Weights of a small multi-label image tagger.
Training: normuon at rate 0.031, 9200 steps, batches of 64.
Rows from block 2 of a small multi-label image tagger, named by matrix and row number. Rows with one number belong to one neuron. Each number is 128 + 24 x the weight over its row's rms, rounded and kept within 0 to 255. All counts start at 0. Numbers have three digits each.
After each neuron's rows are labels from the 100 images, of 14976, where the neuron reaches its highest value: "responds to" is what is common among them. Only what is clearly more common there than usual is listed. The data: photos with spoken descriptions (Open Images, Localized Narratives). In brackets: how many of the 100, against the usual share in percent.
# fc1: MLP up (model.blocks.2.mlp.fc1.weight, 480x160), inputs 0-79
# fc2: MLP down (model.blocks.2.mlp.fc2.weight, 160x480, transposed), outputs 0-79

fc1.105:130118112128104141143124119163125123167108159074146154141124105133115112170196097110134158134113157144140102169150136150125103146093130105105093144126125095141131133115115136154152122136118111106140110141101121112175145161090123150092142115
fc2.105:165118150153111147137130100136141188079088146131115162088146116091117104127102186143128123102155134153096145180103135153120139121187136139116144141142117135140127104072111141142126110119163166153098145149149124129153173101176167093152131147
responds to: text has "sky" (62 vs 24.8)

fc1.199:100101137126092163082096098126119099111150083090140161152160157135156146108145137152102138105131156092125084117123106152116137156087121136137175129144093125132171120126106093135170087123112159102087105181138119110152111123135109146114150118
fc2.199:167166174185141098088181133131137094112128130098110118157119121155145149030149126148180144123157151159111163117132197134155152141121103113142148134094142163133131110111112135116126167149103134137167162118144127139134112105114123119134151120
responds to: text has "wall" (42 vs 20.1)

fc1.446:091126109119136127183117107134142081141139113122101143136144170142110152102104117114119151154131159148116108146114128130114126134139140151118105120160167120137126098145124146133143134155149130157111123108132154126103119191113123131150145105
fc2.446:116122142139131077126160117114119180102151096054133123173154104157129138128099130105136168130169128125101168128139120123131143117094140126163173133069171111098144145121140146132129142164119154101093112117147115162142200098113126158068148117
responds to: text has "people" (47 vs 22); text has "holding" (36 vs 16.5)

fc1.475:134140116119125156143137167148113076106105104151130116142137099117140110130088125129072123137115091137103126114165153123123110149151106125117104139135141114159093160136104145144130130128133119102118127065179129137174163140167156140160126118
fc2.475:116126121122122092109101122077128172086159134136162144112133115098126116109135122122099131132119119147204113135116142154112102107100120157133084131110112091118160118138157100120087136150153133116138103071124145173132142165132117109160106164
responds to: text has "red" (32 vs 3.9); text has "color" (31 vs 13.1)

fc1.403:155131173133117153123141097190110126170152144137093130146138121142113131108088108123127125104147135122130147140091107144118154083128121158147129141150119082145157113138129118173135142103111108103086111124149092136079093109108123123127118107
fc2.403:120128180129118102120142106097139112141086108159140169158106120128155122127109095104124130117112152135103140094108177132139155098109159150143153133121153114166112104151093139170107141107129158095180131153146159107086145105115126132171126102
responds to: text has "water" (25 vs 7.9)

fc1.337:103103127166168119114191081116085165094112145134135145093173142167136148136099091191156146090098138121113171172132113105118105093109130126107125143116123115143126107071106143110134126158133096163080137132110099152130112148142129149090182141
fc2.337:091131148109121140151113110184119119137124096138129110110111164118085088109158133134109109143162134093100172122120152150126088155143121114147078129136169151137099151138105126108127144115173113127154108124075156118146133102099104105165115142
responds to: text has "man" (32 vs 12); text has "blue" (25 vs 4.8)

fc1.384:192124119119141140079085129126123121090113125210117143100123185152098096126126095101124103139124135161117148132117144147077108144089150131080140140102140128145101124136157141164149127131136154149144170167147107114133131156129134127123133151
fc2.384:132126139193142118156142133163120122172156108094159108126143122122149132087143141112132099139099125131112094107105096133117169150087145135116159102141105181153126107096150133108134110078118154137179101096091144096163139130156156127123135170
responds to: text has "plants" (42 vs 9.7); text has "grass" (38 vs 10)

fc1.228:138166126104125134096109140110133147131155084129145107119120169125140170168164157173115125140131139149135137119144134128091129082099155180128148148137103099104148128127145129143126158123132081109107131177110167132102102082132160073154152149
fc2.228:107086114128127118159112172131120168140109175099111138125123114122132144113143132143097145094114136073144141139122138168164085153124110102124113132151104093146120135140125142126120103124178148100130126100135087130151079137159154114138164137
responds to: text has "wearing" (37 vs 12.2); text has "woman" (28 vs 9); text has "black" (27 vs 9.7)

fc1.416:099131086153121177157136085121137092106147150100172126123147135105120113161110109171141153094106095066109165102152104144138112125169112136114097140151137135146096167116105070131136117106152098097169094108115115128144136107107144084137145143
fc2.416:151134125131128158124136150147101073120084126147098091083136129132082155095131125125160145128137163121136062155084141119157089113125152156112120117092159121129145122109073140132139128133105132123134104117107132108127091150127167108115132124
responds to: text has "grass" (28 vs 10)

fc1.230:126163093108127134119125118147067100155074120111128141130113143124127144109113121126102139122117172154107115159140130111156131181161109129160113101146138154171129166119089128134145119106110151088137088164099109112100141094138121120139179131
fc2.230:160152119119118137118150131088158172116084156168136103094143098139150123154088154167102109110112132190151168156147118132127159093102144114100106148123137105102131098118171128115128175096153131155125122125113150159103103153122114127127137149
responds to: text has "water" (31 vs 7.9)

fc1.57:123130135057124141139146077115144086168154112105122128115132131152130158147095145133148130158110117147121136094100134125129160133146133167156166130109167104110134147103116135128179132113152102120122193091141158157106128134140076171126148138
fc2.57:165117114158158118130130100139112144089136091106130113129101119143154150139136117080127140147112123123125147126123137144094114146117117074141134081124104103113116119121148186104154164105164164134119155093121111154113172120120122144137154132
responds to: text has "table" (30 vs 13)

fc1.52:172160147140101128150116123150123140144108091145102101125126081086099131167123117121143121147118170124144150101152142112104131149173134149095097116148128074147145126101113127121112127129160104127153076152125125105138092161088147114087126107
fc2.52:112132141107123138108135098119095138139102137180138131084176143090131091130132168152107141099101103126147123106129172127124133109125126157128142118161182133128131122146119117118138139173097124136127161110139114139128174142124147164131178143
responds to: text has "water" (29 vs 7.9)

fc1.135:151121077103110116099139176101091110108157163098099145127121133138178104115148113143144148116129128118122121143149150128116168151107161152114120182134102136146142118081122117149138133140101103132108139135135108153143116140128126112142179127
fc2.135:128096156145105127117144150125141117127138119118086148107172127113106159133120113162123085125100107087132109135131137138124125095107114138114107128155151153120110170102132123105135134152135121100115108143125176166132063134127062133143128144
responds to: text has "man" (32 vs 12)

fc1.322:113097109107107147135130084164126135135087144060100144176149110132116150145167170108131139114120111099159104146126146104134152152143122120131104098125111114134125148153146116082185137078142120114156142136167123159154163129124104167134150107
fc2.322:110117085158119135146105099103147166105136136112102140139149117121134124143137153099131144094144145102121088108113107097149157148158126139086108135131126125135100106142117136069157123095110123152174130135127140112181105120106126163128126130
responds to: text has "sky" (58 vs 24.8)

fc1.143:179118103114126140138119128163105136116109121139125166093147113104090134151100112146164189145117167142088151135113112130098113085127080149117137161115153135175152136120097172142130164136114143148127108081137167154077122131153091134117087130
fc2.143:161170163148105118083138124088118137122120123128140148125136142101144140109125140133137088108089156114210120098113171141110139161117135136117147143175113104155108137140145107134122137150134182088146152134090123137104135155104130122099139152
responds to: text has "trees" (76 vs 27.1); text has "sky" (64 vs 24.8); text has "grass" (31 vs 10)

fc1.238:131156130128089122111136123089109151186133124100165132135137100149093123134115101124134139136063138112145154132173151116108140116139125131101134133139128143126096121152146138102125151100090120134124121154152096146134117152097094143126094116
fc2.238:128106113105123146133108160120117190143123138146183112108121129131125066154129164108122084153097121128133105131146154141109168082139142142116084101165120118107124157133130175080103111096131133149123109151167099144111150112105122115143098166
responds to: text has "wall" (43 vs 20.1)

fc1.91:104152128084093093130162168110120122144076140115132104160156123111147125123163131141147089106137107116121148157078125109060110099133106112128109181107155141096122105105140125127151095157130114121137135172106139195160138177128142132117152132
fc2.91:141096123115147125121059143132092169137106152102155119129120107129148129124142097124105124165153134127102088162084115122098085151154114146091128156155087121150110131095121182136090126134113149117151149123139145126123127131148106133139154125
responds to: text has "people" (45 vs 22)

fc1.110:098160093134122124213135158127167165145108153160144140084116166088142103121093141079155129132111127135096168125114113124159140106116123105133107153110128117111107088134132110110131120125125135111101139129092149132100119096129134093131096142
fc2.110:108087154141153161144129118112112147182141166134125113125131127120119145130147140151099133116145081130147103147128162121198130108103134095133135131133124131135164127123118145113133141119159109113110142089124142089152137163083134123161115102
responds to: text has "man" (29 vs 12)

fc1.478:145122129147134120149116095122128137102098127138104132130085140099154146107121134151173088138122100122126106139095134161132112169187118140104107123099115125125118141126110165129149101119142181100125151140125128127122097112113167143128109100
fc2.478:097164160117116172103140116111127136185121155121110104123144149155126134130127090105129165124143135056090147102114115155126150097112149124151168131099128100146167135126160160156106132078139131127112090137094156133123143105158149187153125151
responds to: text has "grass" (37 vs 10); text has "plants" (26 vs 9.7)

fc1.404:105088141137140130141170098125116119155123111086120147152169077144152075108104151130112148117156135103171073131109136131129120156097116163111120146137072116118136136112126103110085132123133136169165132129128111114148170163136134174145138156
fc2.404:127077084164095165147112110114144140143139156148135193128134148091101148106132170150099081157099187156140086148157117104151106157123113127085103130134111123096138118132132145142130106095157120094109149165152106113183147086141126142109138171
responds to: text has "sky" (52 vs 24.8)

fc1.300:134145130121094111101115115102169146148157119074140141147113111125095124110094114135134150115149147132100134134131117124136132168101075120162162084130105118115099119149139122140173151158112120134099125132108135176124083167137124120136152115
fc2.300:132080112109083127121151077164140105119131166179130120144124138133148111135131122099088127147160123129142132177116109124146115132105100112124089169155143068116175159121089119122130119174147135117120147084140153119166110087095127137088133139
responds to: text has "standing" (47 vs 23.2); text has "two" (31 vs 11.3)

fc1.164:125096103106164137105152129102190136138123129154143093108102140143140176156126113090094130101131164122138092133116148145178173174102132146130107137112121107100148100147145089121150106111098114121156126109132147138129112140120120118105111143
fc2.164:091123116134139082130106126127139126089114142101159142127110148149110157128138149112092158128193067116121115124175146145107090148147142090094105153145122160108100124116107108145167113139143138128134167146137125144109128103160092145091112109
responds to: text has "plants" (25 vs 9.7)

fc1.50:149122113149123117112109130116143097107115137057098124125142097128085097183151125170134132106143111159177134121162112104137118100145127116145168137086147114152076149119153098162135163121165153167086117137126103129101121141099105139170103114
fc2.50:126115118162145132123116082089153145129109110111128119135127095092148104131109130159099142101131147111101122104167159132148097119174188127152094149096138173170124142120088117127115158161104139162156187094133168112113108138120143096114108132
responds to: text has "trees" (58 vs 27.1); text has "sky" (56 vs 24.8); text has "road" (30 vs 8.1); text has "grass" (26 vs 10)

fc1.263:132169114138120169118174115165174131115117116094102093126129143170120074106098125103123115123161113107134112117153155142128163176156129118112131167142122149141083104112122112143126139147147128138096130099173099159153098140099118119098116128
fc2.263:132152111113129154100121132148148117108118139118157099145134151118145094164145144118121103141105152116129138091097135190148110142116116097084096126154119162135077125113161169093130128122074116121125168093197143113171127123113138155101146128
responds to: text has "grass" (30 vs 10)

fc1.285:142130099123103119128068139109137156112145148140102103139165154150145166128111118111098136134104107157161115097133142145111105157093145126174104144095132137137161093127137106171109160065134164144103119115127123122156149122132155114111140098
fc2.285:129139088159123115158136134119131138124143168156172120155120119115157131129080120155127101148103141128113112108144142117173133136124107116108136147101115087135137148097128148131112124137153169127114136119117122122161139164133127146170143124
responds to: text has "man" (29 vs 12)

fc1.36:129110107137159119088144171147129166180160098100109184152095112119174159142101165137167079126089092122104147132104129085125128095123105119124096126116115148145114157091108162108095140134100138143116107146110115123126137126121140096128175151
fc2.36:126164132121128138138117099127120156120124120114119047159146133145115156173183144130096133168156098126092141178114107129114092129099123083141154102095123149122163111153109135134126121140142166070093153153130094112114097142164119117099127131
responds to: text has "person" (36 vs 16.6); text has "man" (33 vs 12)

fc1.167:124109070191103138099143180141137114121123136160150096158135122154105114168115128096118087120152111084129116135147142108140118123113128135109144125158149168126153130100125118083092095178095130134121118148182133154112128127079162139106125132
fc2.167:130120144143104121084156182126121144159146122106160156166118140135143141117169155109112047164120163135099144129123097123158109142123127087120132093165080117136085136130127120124118141161168160137130104110166133113189131152106109133145130155
responds to: text has "red" (35 vs 3.9)

fc1.41:128136130112122137134159118165111181118150075171137168109122108139141136149093110158074130151188126122108099117111108127105143145125145162114130137179116114127160158131110138118125122125140129102084118126115139136102124152134116117123125115
fc2.41:143118135145149132175144112165136126068170111141151090161104150120114082130119114119097142140174124114109089115100109153155118130141145134138141153119133152111142157153152099148160081081113090130121112121127151178107146128126162115097124160
responds to: text has "plants" (29 vs 9.7)

fc1.367:150154111132149110170100080141131108156168077123198137110147173147147143100132107171130111110108160093144127143087097142125096151118122146096159080185138136124128132127139120109076131139153165149120124132157136157103104141106117167150130119
fc2.367:081160120124104123126112144111177126149125088080132136175102084099146114134083083143137153124115175131123113145095185201137097131098144100153142156144120140112107130147151148123116129140082094088146109130112101118170132106149167131129172107
responds to: text has "person" (36 vs 16.6); text has "wearing" (32 vs 12.2)

fc1.53:100165113125132112068131152127143120143124115150124134114152152144128142154133104105142135163133128132112089064126117084138133155140064159128107097080150098149094139149109116121106106115135124126123102084127123154119138161112131136127159157
fc2.53:127102218138148137124110130150135116122101118099158113158141188131135125071126118169110099084086139158137162158131118172067128141151125102099145156162115150121102098131114122126149098147126172109161121147124086112148137085143161132127116134
responds to: text has "plants" (33 vs 9.7); text has "grass" (30 vs 10)

fc1.332:168153174136152156079133105134121115137122110131110106129135147125135099155081135095144157150157121105103108167136140121131101121149106102150109160135118120102134135120126167105114154154137091156163084142115139118134069109131125129114151068
fc2.332:137118128157190133161094161137095109170089142152094082085135090098123126172110124164099121115150119135168094161124125117125122147137128136116113110161135150107139144116149099110110109181086118103119152084111150120120200132129123113157170126
responds to: text has "sky" (60 vs 24.8)

fc1.68:119091094146131149118093146157170138163156136145140129177120143122155129128086151103145101114144130132135131103155143129099125114128145123135119115088118175083122138089121135150113088117103118107134087118151153147160170173132158109140108125
fc2.68:131081139116114098115140085150153143143093125104134123132129106090130155136114094146133141156143116139139110164152126096135163052139128140131120128107104136120119093118123143111147127154132115134107155149170136119125170130135107083130130160
responds to: text has "black" (30 vs 9.7)

fc1.125:137131122119175171125115138142140126131113122121118152144105109100104133149148089141096127117178140111096110134093143159160193168100121164120128142171117096144124096127094097129120066109118132172140127147195141112099112132095147143109143159
fc2.125:136123117129116154116147097135140142054079130116163084154112150121127146135108106117105154145138076122115127105125140185104099161125174132105143136143148132129077111145113118153171132117150172160105157132162137133109116179133105127104123092
responds to: text has "grass" (33 vs 10); text has "building" (27 vs 8.7); text has "plants" (26 vs 9.7)

fc1.474:125106138111135136138115112131162182108167138155139151091180073114133140085140107116120151130099093119099137142129123161107110149133095133160104111119114100098157147144130094136105117128137127105143090141138087082099135094112125102128115183
fc2.474:160128159150100166129140094142096085123122152149129087113108142107111157124101126122113134150156119115103161156118131090096088091116117101088119139151119121147157143143128123085163114146105146158082182131104155065113144118098150098116166089
responds to: text has "holding" (39 vs 16.5); text has "man" (32 vs 12); text has "guitar" (28 vs 2.4)

fc1.98:142106139118118191139121170117128148151126148128091119120088131079144121144086138109117092134194140097117097138117136114132114118149048118123116112150104138100149161173134119137159140118154121122108119095132129155144131116108137171144148118
fc2.98:180146145120134139138126096162146167192136119134140134131136119105145135148103132097108114141108189140114131140098138153144175148108161102107108153131112115130145107124136087136143145137123122123120114144087135146107171113149169169137136091
responds to: text has "sky" (59 vs 24.8)

fc1.392:077154136122077125169117129105102139127095114106145148107119135092139150141121142105125146131124106147162168159124128111141155073149139171120120137119142104182105104148123163108150126113128185154092089131143119140143138116100108109103144155
fc2.392:120118118116104123135092144102157174078146097151110132120119110174153084143127145061138121140101197136164129144143155097122103072122166090147168112161111096107121156168160152090119135114115147128152174085159126146094128148123143090142122129
responds to: text has "sky" (55 vs 24.8); text has "road" (25 vs 8.1)

fc1.343:146119139119150105102095143133136158113130089148128144126151104117164109144170085161108112103120122129108097122131121114136078158131144192140110108152141123085121095145097087153102123124137148094165113113157130131087129103133131123133076194
fc2.343:141091103181097169164153143149142096139158153150117098144132118135108109126139126107119168126135102120133188131155153122086098099129106105142055149103124091120169128120147136133161127134122122142075100151090120085123116098144186099142110109
responds to: text has "man" (31 vs 12)

fc1.311:158182163112134132101166121117074126114087162133122085108114099141111107116162121113103141086115151135119110126177142129124136154170126192174121121162134125151107133159113183145119113139179068138076091135143137155133101123093113104139138106
fc2.311:178137115114158098131147118092117125087122139133135110140168118118157106151146144107160138137129141173117104100145192169152137128092168115139146110146147126099138163124153114100101092150153131099151087101106108169151184083130133132119104136
responds to: text has "wall" (45 vs 20.1)

fc1.261:099142115127116139120169130129145129169116135093099113110122120102155126109109111139138111130093121103177129120103188114153149123111155116159128146133161125164093110123100124147085117069126126127117119125141117094154174078108078109147132120
fc2.261:145122144142132111106114134168140111094149149157183143110126131126105117123147133122163134111125131164135154114167097147132156101084075148126140132133090127127133099118158126103127119088159101179169161140094122157106130155090135157134150119
responds to: text has "wall" (46 vs 20.1)

fc1.339:130144104138115134114126154119153138130132131116134176129112141166115117146141116090142086100161134081093160152157140067168055149117115111121126127114142136133151113091147114099108134081091152133095151121164146141131166107138129139114095130
fc2.339:129162112132110143101157146146160139106143160134121132149136189164156135101125147128108113122113144133086090076116125142124161110153185122126146078129151116118141093148092132151100077122139088137092140119159098154167145111114122126129117114
responds to: text has "red" (36 vs 3.9)

fc1.160:136134129077136142115110098147134096162143128180115140131142157117142112107127114147128134122124100113097138166197165084142109182128124127099135157171117103130133132167103101116103096109116129167128157115148130152152117125108097102104142131
fc2.160:122165151115136124166145135139112121149112142126084144151162137135105111137123185173132147111174146126104126122143118129107113123104111096091115075165102166153092125152160142132126111150143124127137110146130113091156093138135122143117114091
responds to: text has "black" (26 vs 9.7)

fc1.20:148119142114136132133120173108141122115102137151149089126127140172145098130151150042125110183120096088068088095191118084123098136132133149114089132100095148139136142122140093162126129124133136159125089098153116112153152136128158097143131097
fc2.20:124187131177112143069133113153124110109132113183160159143114134179079125103114134140111142151142149166126135121132149115133116111120160084141133091126123087114142102156112119162092150140144102111138108116163092130093121129132134139108085105
responds to: text has "red" (32 vs 3.9)

fc1.438:127124097155123120180104089119099113103118155149109123144128125120089118130117124105127160136122182126127082138131126120136151115125145125164114104106125094139101109112156186127172138112088131119116146099159117154152124106081143160130094131
fc2.438:132080104115121126147104121156155110128162151116097186134147121132085102111106077143149143109124177165141170118148141125115118137142140119121161058124138131128100111136099143103146147129131102127101132142086163135119126088155128120152117116
responds to: text has "sky" (76 vs 24.8); text has "trees" (58 vs 27.1); text has "clouds" (25 vs 4.6)

fc1.338:167143098113080081150114153152165175153118124121165124144135112135167138130111122138124172137132114146115163075125142141095076119123143143091151130177145102128107139115111145133147150132130117133116161099125102156123137116136174107159131133
fc2.338:105113113128137152122104120132142136106142155117133157099150128083111080121106154118168147139120109132110126127118121129146109115157109157129074135133096156109151086103089099131152170113125104149093066085115133096154110135118185101151124084
responds to: text has "wearing" (36 vs 12.2); text has "man" (31 vs 12)

fc1.158:127083144147139142142117145132126163080108152121148098126165124103117111156105124134094122146140105140091187106103122103157128113101165179075130125148102117101103096152127102136135171175144125128075140127100080173125151126142139149159124152
fc2.158:152116141134155164098138119144105149115132148114134175158126127088141123094126157139153162130139168113148116135122161155136079157146112117097097146134079062125120113123112151124111167109110144091119087148097126094146131128096157115164128121
responds to: text has "wearing" (42 vs 12.2)

fc1.365:148119103141076095113105147142090113122160139102143104154118110118183106120163115138105088150076080092117142134111154125106121164144130118125137142168153140141113112099137173126158134167141122119153167140136092127100126115134115159120176119
fc2.365:097111132169118103147136127108130129130111121122093143101160107155144085140139131082146078125156158128102105100087163114145147103101155130126091127127130114127135169125145125140161102133143149143118164107129145125136137127156136148117091102
responds to: text has "side" (33 vs 14.6)

fc1.398:144128144129146084125143142122076113134186103161138134113151141085140139122075130133152144130152143149152138123157130102138094135111149144093118110095125129138089144093085154093077143136100111134136162113120132149089126149187123143090163125
fc2.398:107141165138125153101138095152165149083133117100100115090090103107132127135166130140139133107131158116132146104170157131119160132121089098149170107179126088133171163195130138136123081150154138102119113149115125110122157165113135117107167119
responds to: text has "plants" (28 vs 9.7)

fc1.198:094161114129091143133154159106108154122141090135149107103106157160169099146158125147153131124119149109101128170129138097071118095123113138121102144076103158111174129117146156141138096171106131091106099147105155110143140131121130163098141107
fc2.198:137155111104145081108116177123098158141131130094163108130174131116082125110131122092112060146120120110122130124115160103120104099159124111113112132137128092164150132134123172151067143150173116134137157124171119191165080140148159136171120153
responds to: text has "people" (44 vs 22)

fc1.430:129067139109155140125100102128138143157141117129132129094114130135149164103095121091145148134139139164182131124155154114150140090075094142090137126166114110127112140109120092175121136109125105150110126150134117126146157117138108157102141114
fc2.430:123148124109092140113143123116141100147136125126138106131151118133124138161153115148153146111128112146132139124184156096160162136156143096095122160160107144149158113147132143109102097146160078165126180119081120128092105165084169073095163130
responds to: text has "color" (34 vs 13.1)

fc1.79:143097113194089095128114139094126131099136099160183089148111119133138096147117134136152128147118100090168154122104118056119146128125123109114159141155117106112106161124173139164123124145068109192103145119148111134122112102134145095134152136
fc2.79:126181112156115146122123134100159146094092131123150127132137103183160123139190146124093104155099120123170108096155188101091131135133120103105131088147120154122128138130125127171121145120124148168125132134159145116148129171105144102114146122
responds to: text has "red" (37 vs 3.9)

fc1.28:108120149153127125186116148130137115110110087111109162143137173102139113153113146141148158125130149122123117132119183156104085148137134155106127140104114111120132149093124085129150109122207141130143064102099126126174150118133139125125165155
fc2.28:132122130131128139104149157140110113137127154133098107123126138132121136098114070105140091151119150116160148130101131087126168115137132152125127143159182113161109125137126120122149178078097109110114132123156123129103128108139153132104111125
responds to: text has "plants" (30 vs 9.7)